python train.py --train_examples=90422 --head_dim=64 --inner_norm=false --final_lr_fraction=0
Rows from block 3 of a small image classifier, named by matrix and row number. Rows with one number belong to one neuron. Each number is 50 + 12 x the weight over its row's rms, rounded and kept within 0 to 99. All counts start at 0.
After each neuron's rows are labels from the 100 images, of 14976, where the neuron reaches its largest size: "strongest on" is what is common among them. Only what is clearly more common there than usual is listed. The data: photos of plants and fungi (iNaturalist). In brackets: how many of the 100, against the usual share in percent.
# gate: MLP gate (model.blocks.3.mlp.gate.weight, 1024x256), inputs 172-255
# fc1: MLP up (model.blocks.3.mlp.fc1.weight, 1024x256), inputs 172-255
# fc2: MLP down (model.blocks.3.mlp.fc2.weight, 256x1024, transposed), outputs 172-255

gate.759:62 48 53 48 52 52 71 53 33 40 37 52 47 46 40 49 39 47 56 53 30 57 47 50 57 33 51 54 59 35 41 49 47 44 41 39 35 51 51 57 58 63 61 60 53 41 55 77 68 48 35 77 56 48 42 49 38 51 29 58 39 29 62 53 50 27 35 53 49 67 28 46 48 50 62 47 30 54 58 42 46 53 48 47
fc1.759:76 33 53 53 42 40 67 45 33 51 40 63 51 36 53 48 64 45 68 49 45 62 46 50 65 46 54 47 61 70 56 64 51 60 74 21 40 58 50 50 33 60 50 49 35 30 63 67 64 39 64 54 82 44 41 30 35 62 38 54 59 36 60 42 51 34 45 43 37 36 45 40 62 47 28 47 45 69 40 43 32 63 39 58
fc2.759:52 50 47 54 42 43 56 49 76 32 53 45 40 53 48 55 54 76 46 43 44 43 55 57 50 38 74 37 54 36 51 23 43 39 72 65 58 44 38 49 47 45 57 62 60 57 73 54 33 38 52 42 66 53 49 45 60 50 63 48 49 49 55 55 53 59 38 45 37 73 45 87 61 52 42 47 55 62 55 45 64 39 50 60
strongest on: kingdom Fungi (28 vs 3.2); phylum Basidiomycota (26 vs 1.9); class Agaricomycetes (26 vs 1.9)

gate.0:37 57 49 37 69 46 28 58 31 54 40 39 39 40 47 51 70 32 41 76 60 36 31 51 50 68 46 38 43 49 34 41 47 56 38 62 52 63 59 57 58 47 34 46 43 46 56 54 61 66 42 47 69 51 37 35 60 41 28 48 59 48 64 59 33 54 59 56 46 59 46 52 71 28 36 57 63 53 75 51 37 22 66 50
fc1.0:39 47 47 59 53 50 60 65 50 64 47 38 29 41 52 62 27 33 37 72 44 51 36 50 71 84 63 48 51 53 51 41 55 52 28 49 58 65 54 46 59 67 30 45 50 69 38 50 72 59 45 44 49 57 55 57 46 32 34 40 36 46 48 45 21 48 54 56 50 28 53 53 75 43 47 51 61 62 54 42 33 43 74 55
fc2.0:44 47 47 59 54 58 54 36 46 26 56 60 55 40 60 59 52 50 57 56 51 60 34 70 36 49 55 56 59 43 51 63 31 63 50 59 20 41 42 59 59 59 63 58 53 52 57 62 51 57 56 47 61 41 38 41 49 69 58 51 61 32 43 62 62 36 60 55 46 09 40 61 36 49 50 47 55 35 62 34 38 49 69 45
strongest on: class Liliopsida (25 vs 9.7)

gate.766:67 45 33 27 40 47 61 32 47 42 40 55 74 52 29 34 44 43 49 63 56 34 56 39 75 33 40 56 36 28 42 49 45 47 35 31 51 50 63 47 53 65 65 35 74 57 41 57 61 38 48 61 47 63 40 42 68 61 43 47 37 71 42 59 40 16 30 56 48 41 41 45 58 49 63 51 44 48 28 39 41 74 35 46
fc1.766:54 50 33 51 42 43 44 42 47 37 49 69 46 59 46 39 40 45 53 58 64 67 54 58 39 53 50 60 30 33 58 75 80 47 48 37 54 63 41 65 38 34 43 61 57 88 67 71 57 48 42 45 43 55 57 54 45 45 67 51 62 59 46 74 63 38 51 59 46 33 47 52 37 40 45 72 39 42 46 48 48 53 36 52
fc2.766:79 75 25 43 58 38 36 51 68 48 67 42 54 29 54 62 63 66 49 74 47 62 45 31 40 32 56 56 40 58 40 54 60 33 43 33 59 41 52 33 68 47 52 71 53 16 26 25 71 57 33 32 61 50 41 50 55 22 66 31 62 52 67 58 44 77 51 43 48 32 59 49 79 36 46 35 46 44 62 65 47 56 35 48
strongest on: order Asterales (27 vs 11.1); family: Asteraceae (27 vs 10.8)

gate.620:37 41 68 39 57 63 34 53 32 42 57 83 60 61 38 43 20 36 58 45 76 53 50 53 53 58 64 54 42 53 61 57 62 33 55 34 54 44 63 45 57 48 60 24 51 48 36 47 49 32 55 55 56 58 65 72 66 45 43 41 61 36 60 43 36 44 43 56 60 49 47 36 41 42 57 66 64 52 47 50 48 55 58 41
fc1.620:46 29 86 43 54 52 50 46 42 10 49 69 62 24 46 59 30 41 53 62 60 40 43 41 48 47 36 46 41 67 47 53 36 65 46 27 51 45 43 37 39 43 58 38 47 51 45 36 45 40 45 41 24 56 55 48 72 50 59 58 46 53 43 63 49 62 55 51 38 80 53 52 37 47 53 49 51 52 51 23 51 60 40 36
fc2.620:52 49 45 51 44 34 35 34 71 52 38 59 62 41 45 63 71 70 43 54 48 62 53 46 28 44 48 45 44 27 62 45 72 42 22 45 69 45 51 46 47 52 55 44 35 67 58 55 50 39 39 50 59 46 58 58 53 59 62 43 38 59 67 44 40 65 54 49 46 27 41 50 27 62 46 57 47 30 33 51 60 46 45 39
strongest on: order Asterales (27 vs 11.1); family: Asteraceae (27 vs 10.8)

gate.184:68 36 36 52 39 42 35 51 59 59 43 39 64 56 58 70 50 55 26 51 50 62 50 51 61 62 55 72 35 51 55 58 51 42 41 44 61 40 54 49 41 55 74 34 44 47 77 33 37 57 41 57 21 77 54 42 51 55 62 41 36 12 52 46 36 52 61 48 68 50 48 51 55 51 59 49 71 28 68 74 61 73 44 41
fc1.184:42 64 56 28 63 51 54 55 59 51 51 43 61 59 58 38 62 40 48 34 45 69 49 69 52 60 64 40 63 48 45 56 36 41 59 61 75 61 35 56 63 71 56 43 45 39 50 43 29 59 54 55 16 66 75 50 52 28 34 32 58 38 44 58 53 44 58 54 57 27 51 59 48 56 63 43 39 56 44 63 83 58 48 25
fc2.184:59 56 48 47 42 49 39 61 37 54 44 60 64 79 41 64 54 53 49 40 36 63 53 58 47 65 74 50 48 47 54 50 59 56 44 39 30 48 62 46 50 61 52 44 56 67 25 59 56 45 55 48 47 29 35 41 47 70 53 61 36 42 26 48 34 55 53 67 45 71 39 68 66 61 60 32 75 62 39 43 56 48 63 66
strongest on: family: Cactaceae (31 vs 3.3); order Asparagales (26 vs 4.6); family: Asparagaceae (25 vs 2.5)

gate.667:46 66 48 68 60 69 53 51 56 44 20 55 54 37 59 52 34 55 57 53 31 54 49 50 59 66 76 73 66 60 49 55 30 41 50 55 33 48 51 42 21 40 69 57 47 57 74 49 62 47 54 65 37 61 47 71 50 26 61 60 41 45 52 51 45 55 37 59 73 32 44 54 51 61 55 57 44 37 55 48 58 53 29 53
fc1.667:40 60 48 23 64 34 52 27 64 55 76 48 60 71 68 63 55 58 43 58 62 47 69 48 36 24 40 37 54 34 49 38 64 31 47 39 52 37 58 77 77 56 56 43 34 25 34 50 44 42 53 61 57 50 52 33 35 66 44 66 49 50 47 17 51 34 51 45 26 45 43 59 45 45 72 30 54 67 62 50 46 49 65 36
fc2.667:68 34 58 56 38 32 56 34 55 51 41 58 63 60 50 68 47 47 48 24 60 63 52 52 68 45 35 43 44 62 44 65 81 40 28 52 41 63 39 46 75 76 41 49 42 53 61 60 57 52 55 51 36 49 52 45 50 44 60 59 20 38 38 64 54 24 39 47 46 40 54 60 48 47 65 69 48 42 65 50 58 61 64 49
strongest on: class Liliopsida (29 vs 9.7)

gate.136:28 35 66 65 72 48 48 52 48 56 58 52 52 39 42 33 52 51 50 48 59 39 62 54 16 44 73 62 47 24 43 44 50 56 46 71 55 33 34 62 66 29 21 49 47 64 42 46 59 31 55 58 48 64 70 29 51 54 52 15 52 61 62 50 49 58 66 66 36 53 60 46 52 53 54 39 32 51 70 55 55 51 69 73
fc1.136:54 52 41 59 48 50 51 62 61 70 40 49 19 59 45 41 55 26 50 53 32 48 57 58 64 56 69 52 51 27 73 53 54 52 59 49 38 31 65 50 59 39 44 46 49 48 41 60 64 55 36 40 63 60 48 42 55 49 62 63 46 23 49 59 35 53 66 52 55 67 54 54 56 57 81 39 59 54 52 42 40 22 54 50
fc2.136:67 53 58 44 50 63 36 53 60 45 47 46 65 44 32 50 47 60 46 33 45 63 39 90 71 74 60 39 68 59 45 56 40 46 56 68 61 48 36 47 52 56 49 44 38 53 66 48 66 54 50 50 26 43 58 50 39 65 37 48 31 56 54 48 56 46 35 45 44 49 64 26 21 57 44 44 34 64 48 59 54 56 46 82
strongest on: class Liliopsida (29 vs 9.7)

gate.636:35 51 55 38 62 64 48 41 53 57 43 55 51 62 33 36 38 53 35 55 42 56 34 55 39 33 60 50 52 53 26 67 66 30 57 60 56 66 39 72 58 40 59 60 54 45 32 72 50 24 59 46 57 70 55 68 51 47 29 64 68 60 26 45 54 44 51 39 54 57 42 71 56 51 47 60 75 57 70 47 88 58 57 51
fc1.636:59 59 47 34 56 64 46 30 55 60 41 55 43 28 55 56 58 46 65 28 53 60 43 37 40 49 59 56 63 65 55 40 39 18 47 46 48 79 69 56 52 35 58 55 41 58 57 69 80 47 54 46 31 55 52 53 33 32 32 65 44 48 55 39 59 17 44 77 57 58 45 58 50 44 45 45 54 55 30 45 65 62 59 61
fc2.636:58 48 58 43 60 55 50 56 66 48 22 55 46 46 46 36 63 65 57 63 22 59 36 55 39 53 55 51 63 55 38 52 51 48 49 32 29 36 35 47 60 26 45 65 51 61 34 58 48 77 30 54 47 36 60 68 44 57 56 24 51 27 55 41 39 62 51 47 67 51 46 60 38 50 49 41 57 32 70 52 70 58 56 48
strongest on: phylum Basidiomycota (25 vs 1.9); class Agaricomycetes (25 vs 1.9); kingdom Fungi (25 vs 3.2)

gate.98:56 51 57 70 41 34 39 41 51 50 58 42 54 48 48 54 28 56 55 58 49 70 45 22 27 55 71 45 44 39 58 45 46 34 59 42 50 74 43 57 57 74 47 53 61 50 52 50 34 42 57 13 61 46 64 48 62 49 58 16 20 43 27 24 39 68 50 65 37 55 46 40 51 49 30 52 57 59 46 63 36 48 21 60
fc1.98:47 25 53 63 51 30 66 31 58 46 53 50 58 54 56 43 33 53 38 70 39 40 48 56 24 48 66 42 50 35 59 38 50 50 60 57 54 33 52 42 57 57 54 41 39 46 68 67 68 41 39 58 50 36 26 59 41 67 61 58 60 80 45 43 54 59 37 67 52 35 43 50 51 48 38 56 66 50 71 49 47 43 57 37
fc2.98:53 63 53 30 65 33 41 54 38 46 55 56 64 59 51 43 52 56 41 53 32 49 62 60 42 63 24 84 65 39 67 62 36 59 59 46 48 47 58 64 43 54 50 74 40 77 48 46 50 36 59 42 41 45 39 68 63 49 36 32 69 39 56 50 38 49 34 66 41 70 49 59 52 27 40 38 57 59 55 40 48 43 58 60
strongest on: class Liliopsida (25 vs 9.7)

gate.175:45 48 56 69 38 45 75 52 41 55 64 41 56 46 45 61 71 62 45 41 58 34 59 61 45 52 38 69 69 55 48 40 42 51 34 64 51 36 73 67 48 48 41 50 39 34 60 82 43 41 52 54 48 64 44 50 69 35 67 37 56 57 60 47 46 51 32 29 41 46 43 31 64 47 51 49 65 61 51 39 60 33 61 45
fc1.175:33 53 50 71 53 40 49 56 45 52 49 66 44 34 49 56 58 36 46 49 62 57 46 49 43 42 68 46 49 63 70 51 61 30 44 40 51 47 20 23 38 64 52 63 54 60 41 44 59 43 37 50 50 69 51 61 55 58 37 58 61 65 46 50 36 73 32 73 65 25 46 39 50 58 38 57 53 65 48 65 46 62 54 56
fc2.175:64 60 40 60 64 29 27 59 74 32 35 68 57 59 53 53 50 65 31 38 35 62 53 72 59 57 57 32 68 78 54 35 45 42 58 44 76 51 54 52 53 46 54 26 38 43 60 56 51 33 36 55 66 51 37 61 39 45 45 44 50 38 38 45 55 56 50 42 51 51 53 41 44 58 43 74 39 55 69 38 54 47 44 23
strongest on: order Asterales (32 vs 11.1); family: Asteraceae (32 vs 10.8)

gate.431:46 42 49 29 51 63 54 44 60 44 52 52 59 41 58 59 45 68 54 41 58 51 62 45 47 56 24 60 37 29 42 42 37 39 30 40 60 37 55 57 38 78 41 55 46 44 52 51 27 51 64 44 33 56 35 29 37 41 60 57 48 64 31 52 53 45 37 54 35 64 31 38 65 39 48 58 30 49 63 60 58 64 50 45
fc1.431:40 41 74 26 39 65 32 53 70 60 28 59 49 47 66 31 47 63 43 43 50 56 54 50 61 57 69 33 54 59 56 65 50 84 37 77 44 59 44 51 45 53 43 58 71 42 58 53 55 15 43 68 38 54 36 56 38 51 45 40 49 47 50 56 52 48 53 56 22 55 50 48 68 33 52 69 51 61 54 42 41 69 55 51
fc2.431:32 64 39 38 65 55 54 55 39 35 72 71 70 24 78 46 61 50 63 62 63 35 61 62 66 42 48 42 61 64 43 40 42 37 67 64 50 32 45 36 47 42 37 51 50 54 25 61 65 25 59 65 42 63 48 49 57 45 72 51 51 45 33 44 44 65 39 56 43 61 58 60 47 44 72 40 68 63 66 38 42 36 59 67
strongest on: kingdom Fungi (27 vs 3.2)

gate.496:58 58 62 40 49 38 52 49 22 45 49 56 46 53 33 42 43 47 39 68 72 64 58 64 32 21 50 56 47 38 52 66 48 50 55 42 56 49 39 52 46 58 62 52 59 82 82 46 56 35 66 43 34 36 41 51 58 35 56 50 51 52 70 35 62 68 63 32 50 55 51 52 41 43 61 56 31 59 62 46 57 62 48 56
fc1.496:46 68 36 46 60 65 47 54 30 53 52 35 25 40 41 43 51 62 50 58 50 62 49 40 46 55 52 39 55 58 68 54 40 38 80 51 61 36 58 44 35 51 29 74 53 50 47 42 40 51 80 55 41 23 44 66 70 42 47 61 49 56 44 46 58 37 43 27 64 64 35 70 43 43 33 62 30 41 70 49 75 37 62 38
fc2.496:49 56 61 58 49 51 62 37 54 55 35 65 51 52 66 48 43 15 48 31 46 53 48 48 53 55 34 45 47 48 32 58 47 59 47 67 52 72 57 73 50 46 35 28 29 49 67 57 53 39 48 38 55 50 55 36 43 37 62 47 52 66 33 52 59 50 54 45 36 48 59 32 41 76 58 49 51 47 38 46 42 67 43 25
strongest on: kingdom Fungi (29 vs 3.2)

gate.82:45 43 48 56 60 72 65 50 40 51 41 51 43 71 48 54 36 66 49 68 48 59 38 68 51 41 44 37 53 46 79 48 48 52 46 58 55 43 44 45 66 58 53 55 61 68 44 62 52 32 38 44 46 61 56 27 47 53 48 58 37 77 54 56 49 72 62 56 34 53 52 49 62 49 45 53 46 59 36 30 39 66 47 38
fc1.82:40 32 74 43 29 63 42 51 68 52 59 64 56 49 57 53 69 37 46 55 70 70 38 50 29 54 46 52 25 57 62 72 57 63 60 48 52 50 53 39 46 49 30 55 65 50 32 61 70 56 67 38 40 75 35 76 61 36 39 31 44 28 45 57 44 43 41 46 41 63 66 54 49 43 53 60 42 46 40 41 39 57 43 61
fc2.82:72 56 18 46 66 56 30 84 74 49 44 52 45 50 48 42 50 70 39 46 46 56 49 53 60 34 42 53 25 39 48 60 41 59 49 42 50 41 44 42 64 64 60 67 41 30 43 38 45 59 55 60 35 40 60 53 18 48 63 30 56 49 38 48 46 14 56 47 27 29 44 47 36 60 42 46 45 43 71 44 43 67 42 49
strongest on: order Fabales (27 vs 5.8); family: Fabaceae (27 vs 5.8)

gate.310:57 55 49 40 37 36 67 45 42 57 61 64 55 65 35 54 59 23 58 55 34 60 43 52 59 44 58 48 51 42 45 38 43 61 22 52 66 44 44 39 47 57 40 51 37 41 58 44 54 36 56 59 51 32 47 50 39 75 60 48 72 34 33 43 80 68 36 54 62 51 45 53 46 41 39 32 63 44 44 53 56 55 57 44
fc1.310:58 52 35 82 58 66 57 62 70 44 42 58 43 36 56 43 24 56 44 71 58 52 57 67 73 48 40 41 65 56 58 51 51 35 52 38 43 38 42 59 41 50 52 43 60 52 56 62 67 46 54 52 54 39 50 29 67 64 22 27 62 44 47 40 73 40 65 41 46 39 45 75 57 41 28 56 50 51 44 41 35 48 49 54
fc2.310:70 62 32 38 53 68 56 61 58 52 55 70 41 46 47 40 48 44 56 30 42 11 38 54 50 47 55 57 54 48 61 54 38 56 58 42 40 47 40 47 49 17 79 61 64 41 53 32 48 53 64 50 56 64 46 58 65 56 76 35 45 30 55 60 58 29 56 43 39 24 59 64 51 72 49 47 47 47 72 41 68 34 37 46
strongest on: kingdom Fungi (25 vs 3.2)