{
  "arch": "vit",
  "model": "image classifier",
  "dataset": "photos of plants and fungi (iNaturalist)",
  "train_examples": 90422,
  "image_size": 32,
  "crop_scale_min": 1,
  "horizontal_flip": true,
  "rotation_deg": 5,
  "targets": ["family"],
  "num_classes": 120,
  "norm": "layernorm",
  "norm_position": "pre",
  "activation": "swiglu",
  "mlp_ratio": 4,
  "head_dim": 64,
  "fused_qkv": true,
  "bias": "none",
  "qk_norm": true,
  "layer_scale_init": 0.1,
  "parallel_block": true,
  "inner_norm": false,
  "patch_size": [4, 4],
  "conv_stem": false,
  "layers": 6,
  "width": 256,
  "positions": "conv",
  "pooling": "mean",
  "register_tokens": 4,
  "loss": "binary_cross_entropy",
  "head_dropout": 0.1,
  "init": "trunc_normal_002",
  "residual_init": "none",
  "optimizer": "soap",
  "beta2": 0.99,
  "lr": 0.0024,
  "beta1": 0.95,
  "shampoo_beta": 0.95,
  "eps": 1e-08,
  "precondition_frequency": 25,
  "max_precond_dim": 1024,
  "one_sided": false,
  "adamw_lr_other_params": 0.0016,
  "grad_clip": 1.0,
  "ema_decay": 0.99,
  "steps": 15100,
  "batch_size": 64,
  "epochs": 10.7,
  "lr_schedule": "cosine",
  "final_lr_fraction": 0,
  "warmup_steps": 1510,
  "weight_decay": 0.1,
  "adamw_weight_decay_other_params": 0.01
}
Rows from block 3 of a small image classifier, named by matrix and row number. Rows with one number belong to one neuron. Each number is 128 + 24 x the weight over its row's rms, rounded and kept within 0 to 255. All counts start at 0. After the name is the row's rms in percent of the matrix's.
After each neuron's rows are labels from the 100 images, of 14976, where the neuron reaches its largest size: "top examples" is what is common among them. Only what is clearly more common there than usual is listed. The data: photos of plants and fungi (iNaturalist).
# gate: MLP gate (model.blocks.3.mlp.gate.weight, 1024x256), inputs 172-255
# fc1: MLP up (model.blocks.3.mlp.fc1.weight, 1024x256), inputs 172-255
# fc2: MLP down (model.blocks.3.mlp.fc2.weight, 256x1024, transposed), outputs 172-255

gate.182 102 [114 171 106 159 119 122 164 136  98 123 126 177 137  97 143 153 183 140 113 102 124 160 127 118 128 140 141 143 105 156 159  92 127 135  89 161 131 147 149 147 122 120  98 130 122 102 131  99 112  83  73 150 131 125 128 130 132 134 112 106 111 134 131 111 134 135 126 138 113 157 121 147 147 154 123  79 164 142 127 133 160 111 127 143]
fc1.182 105 [161 163  92 120 129 140 100 156 111 177 154 113 165 110 138 181  95 115 180 148 109 124 136 118 151 108 123 126 168 128 139  96 123 142 157 124  97 138 137 109 156 139 141 109 126 132 163 139 123 142 160 138 136 155 123 154 112 150 136 144 157 121 169 103 176  89 108 130 168  97 124 153 108 111 121 135  85 136 145 164 125 135 141 102]
fc2.182 105 [104  54 153 124  84 137 135 130 121 102 138 143 164 105 111 111 148 127 166 122 112  61 107 137 153 152  97 116 159 116  98 120 142 133 131 141 114 112 116 129 152 127 134 149 139 128 158 157 126 120 157 130 194 154 123 166 124 113  98 123 111 199 146 147 196  92 109 126 116 145 171 106 177 149 138 167 123  91 165 131 154 122 130 147]
top examples: order Asterales; family: Asteraceae

gate.373 100 [129 135 106  92 106 137 137 116 148 150 135 159 164 135 145 135 118 150 142 135 127 153 147 135 156 144 146 103 128 132 133 126 188 118  96 126 120 130 133 122 138 126 113  83 122  95 154 141 138 149 133 122 137 120 146 147 141 136 144 115 112 122  99  46 150 123 140 163 125 110 119 125 121 110 125 114 108 107 106 120 124 100 173 122]
fc1.373 113 [112 119 155 146 115 133 133 138 162 148 133 121 113 113 143 140 151  75  93 152 144 117 118 156 149  90 141 149 126 182 151 134  96 132 152 136 132 142 112 136 135 112  65 140 124 134 114  89 168 134 107 142 131 145  75 127 110  80  85 157 124 134 124 128 109 132  77 115 127  90 149 126 104 108 153 124 171 133 136 115 121 131 132  99]
fc2.373 105 [146 136 144 137 122 131  72 134 147  74 149 108 157 142 145 155 171 145  69 155 122 151 149 162 139 132 178 142 108 107  85 110 157  90 103 144 106 142  86 107 162 126  91 170 120 158 111 119 127 139 181 138 107 137 113 131 116 119 148 146 130  96 133 147 120 142 155  87  85 150 157 139 125 143 124 182 130 131 136  96 145 136  76 151]
top examples: order Caryophyllales; family: Cactaceae; text has "cactus"

gate.642 090 [106 170 126 100 168 154 133 130 129 107 152 108 135  89 102  90 124 139 134 100 151 133 125 157 112 116 117  85 150 116 105 106 138  84 110 151 101 108 140 106 140 115 105 136 144 112 107  94 184 148 149 140 152  96 105 101 153 108 123 104 130 136 116 151 139 140 119 128 108 153 144 122 143 114 152 121 153 154 148 132 115  99 132 128]
fc1.642 092 [104 113 142 136 115 116 141 102 132 123  71 127 103 120 118 162 152  97 119 168 132 151 163 121 153 107 125 128 159 171 157 115  73 169 187 108 155  86 149 158 125 132 131 108 136 159  96 159 125 116 117 151 101 141 166 172 127 126 148  98 100  90 149 102 109  98 139 139 129 130 123 164 123 139 135 162 107 126 141 132 114 125 111 142]
fc2.642 092 [137 131  91 115 122 148 140 174 131 118 121 162 155 140 135 175 112 138 118 127 133 146 120 122 114 107  79 156  93 135 149 147 150 147 159 130  87  92 110 131 154 163 118 127 137 107 155 121 124 161 144 138 108 166 151 140 149 145 137 166 114 132 164 123 162 200 102 151 129 172 127 137 106  63 112  99  92 164 112 119 139  90 115 173]
top examples: order Caryophyllales; family: Cactaceae; text has "cactus"

gate.238 119 [ 62 119 113 129 113 130 114 126 121 117 126 149 128 122 100 123 126 116 116 136 146 158 134 124 116 149 198 101 101 132 155 123 126 126 161 136 116 108 110 122 152 133 139 158  93 174  95 118 102 134 150 129 116 117 108 129 141 147 143 126  76 126 152 150 127 103 119 205 115 110 120  96 118 141 114 154 122 131 106 135 100 122 172 134]
fc1.238 123 [117 128 155 124 134  98 159  98 131 105 114 148 112 124 108 136 129  86 161 123 163 139 149 130 113 130 137 156 120 134 131 137 133 144 129 110 148 120 122 158 127 113 112 101 125 165  77 128 140 138 139 153 154 153 115 100 124 160  99 118 107 136 142 140 104 105 118 131 167 124  95 155 123 150 111 135  94 131  84 138 120 143 124 146]
fc2.238 101 [132 120 145 105 139 125  85 120 135 115 105 170 109 132 133 180  88 119 119  96 103  87 131 146 135 117 113 100 127 104  94 157 115 151 129  87 102  80 170 154 115 126 107 108 133  98 148 108 122 110 136 134 147 134 117 153 130 136 143 162 154 107 150 154 117 148 137 137  86 180 107 113 120 145 168  85 118 140 155 138 111 129 122 157]
top examples: order Asterales; family: Asteraceae

gate.650 101 [105 131 137 111 130 171 106 158 147 147 153 136 162 173 108 149 114 126 173 133 141 149 124 132 142 134 147  93 109 129 142 147 129 158 160 142 136 133 100 136 144  52 142 122 114 139  88 124 148 163 132 116 126 162 148  80 161 172 124 150 132 155 114  96 161  98 129  90 109 115 124 122 130  77  82 157 108 198 144 154 111 139 147 131]
fc1.650 104 [156 123 112 158 129 156 147 137 153 117 150 114 144  93 150 105 147  88 120 135 128 102  98 147 123 102 132 151 125 111 120 158 152 121 104 126 163 116 155 106 146 129 186 169 142  98 133 116 161 175 150 126 125 165 117 122 155 109 142  99 138 106 123 163 120 132 131 151 141 120 115 122 156 170  96 115 129  96 136 107 120 126 154 130]
fc2.650 102 [161 128 143 112 157 152 138 162  51 116 113 106  95 182 159 140 144 153 120 157 123 132 118 140 131 134 147 136 148 124 126 104 126 110  92 146 135 107 123 123 120 120  91 104 158 127 193 159 133  96 149 122 117 140 128 102 195 109 103  99 157 124 101 140 146 138 123 123 164 146  84 132 120 109  88  99 111 125 164 141 131 141 148 138]
top examples: order Caryophyllales; family: Cactaceae

gate.669 127 [ 99 116 144 150 121  98 165 159 135 112 120 124 184 103 141 127 103 145 167  77 141 121 147 146 101 138 177  88 101  96 138 110 141 168  97 162 126 115 115 100 130 162 132 120 153 109  89  95 157 109 125 113 131 102 133 117 143 129 163 117  87 132 134 133 160 148 122 106 147 121 150 135 117  96 111 143 121  97 138 103 141 145 101 122]
fc1.669 132 [ 81 123 125  84  98 149 174 144 141  91 154 114 155  90 101 141 132 152 153 127 129 124  97 105 129 150 134 134 102 120 111 171 158 164  97 117 148 140 127 136 110  80 111 144 100  97 101 153 155 150 115 124 146 126 124 153 106 103 130 109 152 162 147 151 119 128 131 124 119 124 126 105 109 118 120 208 101 100 179 103 149 158 154 133]
fc2.669 114 [ 64 162 172 119 117  96 121 182 162  85 123 124 160 152 146 100 120 154 130 104 139 164 138 121 114 143 143 125 154 146 139  92 116  99 146  97 128 134 134 127 142 145 152 139  99 107  72  97 160 129 136 108 163 144  93 155 126  90 151 108 122 101 107 118 101 140 136 112 122 125 119  97 172 134  88 119 116 127 191 146 155 118 160 123]
top examples: order Caryophyllales; family: Cactaceae; text has "cactus"

gate.159 085 [108 112 122 149 170 127  82 106 104 136 158 135 149 121 139 135 115 116 121 122 162 152 121  60  64 115 146 120 136 108 146 113  99  80 160  57  94 113 107 124 151  88 139 176  95 125 121 115 124 157 112 128 136 123 143 129 131 145 109 107 124 140 113  96 121 106 112 139 143  64 107 115  93 124 155 102 139 178 142  98 169 132  89 172]
fc1.159 088 [108 163 125 134 132 105  91 103 135 105  93 181  98 121 140 117 145 119 126 132  79 103  95 149  90 125  87  88 112 137 150 131 129 175 133 132 153 132 155 145  93 112 101 116 143 131 121 136 160 119 170 106 150 118  77 139 111 161 142 142 108 124  78 145 155 103 163 119 161 144 141 134 161 114 115 129 107  92 111 147 118 164 113 110]
fc2.159 096 [151 146 108 131 120 131 116 146 116 142 158  95 109  91 117 129 134 195 144 110  88 146 133  97 104 113 122 169 163 112 139  79  93 107 122 121 128 141 117 118 182  95 139 139  80 137  98 116  87 154 125 114 118 152 144 149 138 129 118 123 107 189 128 120 163 174 121 128 140 127 113  56 149 152 185 140 147 107 191 112  90  81 107 113]
top examples: order Caryophyllales

gate.554 118 [110 169 135  89 125 141 147 110 140 128 126 113 140 130 120 119 126  92 160 164 142 107  93 135 104  89 106  71 140 127 155 137 128 110 139 139 122  92 115 102 126 109 126 133 131 134 149 109 128 146 114 143 162 142 186 136 131  93 124 128 140 183  93 147 171 167 204 146 112 124  97 135 113 126 115 131  94 137  77 137 131 144 166 160]
fc1.554 117 [ 79 104 124 112 171 185 164 115 156 109 127 156 164 123 154 121  92 136 149 100  99 130 113 133 131 147 107 146 121  67 147 147 121 123 105 164 111 122 140 149 145 137 149 111 125 143 129 119 157 100 135 121 124  95  93 121 106 104 122 126 118 163 145 118 135 145 154 137 140 104 146 101 149  48 140 135 118 123 156  87 152 126 113 125]
fc2.554 112 [109 104 147 132 153 113 109 151 129 147 100 147  48 120 118 175 133 140 105 152 145  94 149 165 134 112  73  97  90 126 152 133 118 134  78 112 132 107 174  82 144 121  71 140 138 119 148  99 110 145 123 139 111 163 129 143 159 156 142 133 122 113 148 150 111 149 133 160  97 121 131 145 113 168 121 126 128 127  85 152 142 125 139  79]
top examples: order Asterales; family: Asteraceae

gate.738 080 [151  96 157 129 130 125 166 158 129 165 155 114 107 154  94 113  75 121 112  88 122 133 161 132 155 128 144 152  98 124 135 123 103 124 143 114 184 157 127 127 102 155 110 119 130 113  79 143  91 146 118 127 156 133 101 122 158 172 144 138 116 102 169 134  82 107 115 119 144 115 163 122 137 121 158 116  95 124 114 109 121 127  91 143]
fc1.738 074 [125 124 131 114 115 129  92 128 103 170 115  92 153 162  73 106 153 139 107 122 161 166  91 148 130 121 130 154  83 106 103 129 152 125 109 112 123 100 101 125 166 134 116 117 138 139 106 128  99 120 137 130 180  98 114 123 129 130 163 128 144 108  89 156 127 136 128 125 119 165 118 114  92 108 153 142 181 133 148 135 135 150 113 138]
fc2.738 079 [142 142 152 116  99 164 107 141 141 138 161 131 158 114 121 128 119  99 150 119 106 143 127 119 129 125 110 148 127 134 130 130 127 175 138 129 115 119 107  92 129 144 117 140 167 167 101 124 106 122  93 140 137  62 140 172 155  94 153  96 181 110 128 107 135 144  92 110 108 124 144 121 152 164  81  96 155 107  55 126  94 155 115 176]
top examples: order Caryophyllales; family: Cactaceae

gate.649 105 [107 116 125 112 110 138 112 122 100  98 105 157 155 186 113 197 200  99 125 147 118 134 127 159  51 151 126 140 106  89 121 127 126  91 135 110 136 129 176 135 151 148 115 119 154 142 138 101 163 121  97 107 128 109  94 111 118 164 129 144 139 109 101 114 104 127 151 129 132 129 135 123 108 210 153 111 152  87 110 107 137 125  92 140]
fc1.649 110 [151 114  94 127 145 116  93 105 136 139 102 151  99 106 148 139 104 107 106  93 122 119 118 116 101 118  93 145 156 118  91 125 132  95 115 144 112  60 113 111 134 142 144 104 183 144  84 158 132  92 113 116 121 166 124 101 138 180 100 159 130 117 125 126 114 143 134 111 130 102 114 110 157 120  81 130 139 166 155 123 138 117 108 128]
fc2.649 098 [129 119 121  93 143 107 175 137 147 138 158 119 132 175 144 125 141 161 105  96  89 110 131 147  86 141 111 105 134  98 143 116 198 130  68 165 134 135 154 171 101 115  98 154 132 128 135 107 111 175 136 174 143 128 133 158 145 116 145 108 130 134 135 128 170 126 155 121 130 129 110 140 114 140 139  96  91 117 105 103 141 152 102 101]
top examples: order Asterales; family: Asteraceae

gate.33 113 [133 102 167 130  92 130 142 152 147 169 118 158 109 117 122 146 125  98 152 114  96 144 119 101  94  84 119  88 109 123 129 118  93 129 131 165 118 113 102 150 140 133 154 129  80 139 139 102 111 127 164 112 125 140 111 160 120 159 101 134  84 137 130  95 125 109 132  91 144 116 128  99 147 140 105 112  87 173 131 127 102  92 102 147]
fc1.33 109 [ 96 122 141 150 177 147 173 158 126 116 157 168  93  84 143 131 152 134  92 120 129 106 146 118 115 119 132 154 188 145 107 105 129  86 152 127 145 152 187 125 149 152 160 119  67 131 126 136 101 180 150 173 139 136  96 141 160 107 160  79 142 108 147 129 143 142 142 153  86  95 145  92 133 160 152 122 143 134 178 132 121 151 107 139]
fc2.33 104 [140  99 165 103  66 131 131 150 159 123  99 135 159 109 120 116 132 134 118 120 191 125 150 159 119  91 125 112 123 121  87 151  96 110 128 104  85 101  87 114 105 179 107 129 141 134 132 136 120  86 113 152 124 108 141 112 120 122 111 135 141 172 160 131 145 113 131  87 135 149 150 142  98 100 121 111 121 138 128 126 115 133 121  87]
top examples: order Caryophyllales; family: Cactaceae; text has "cactus"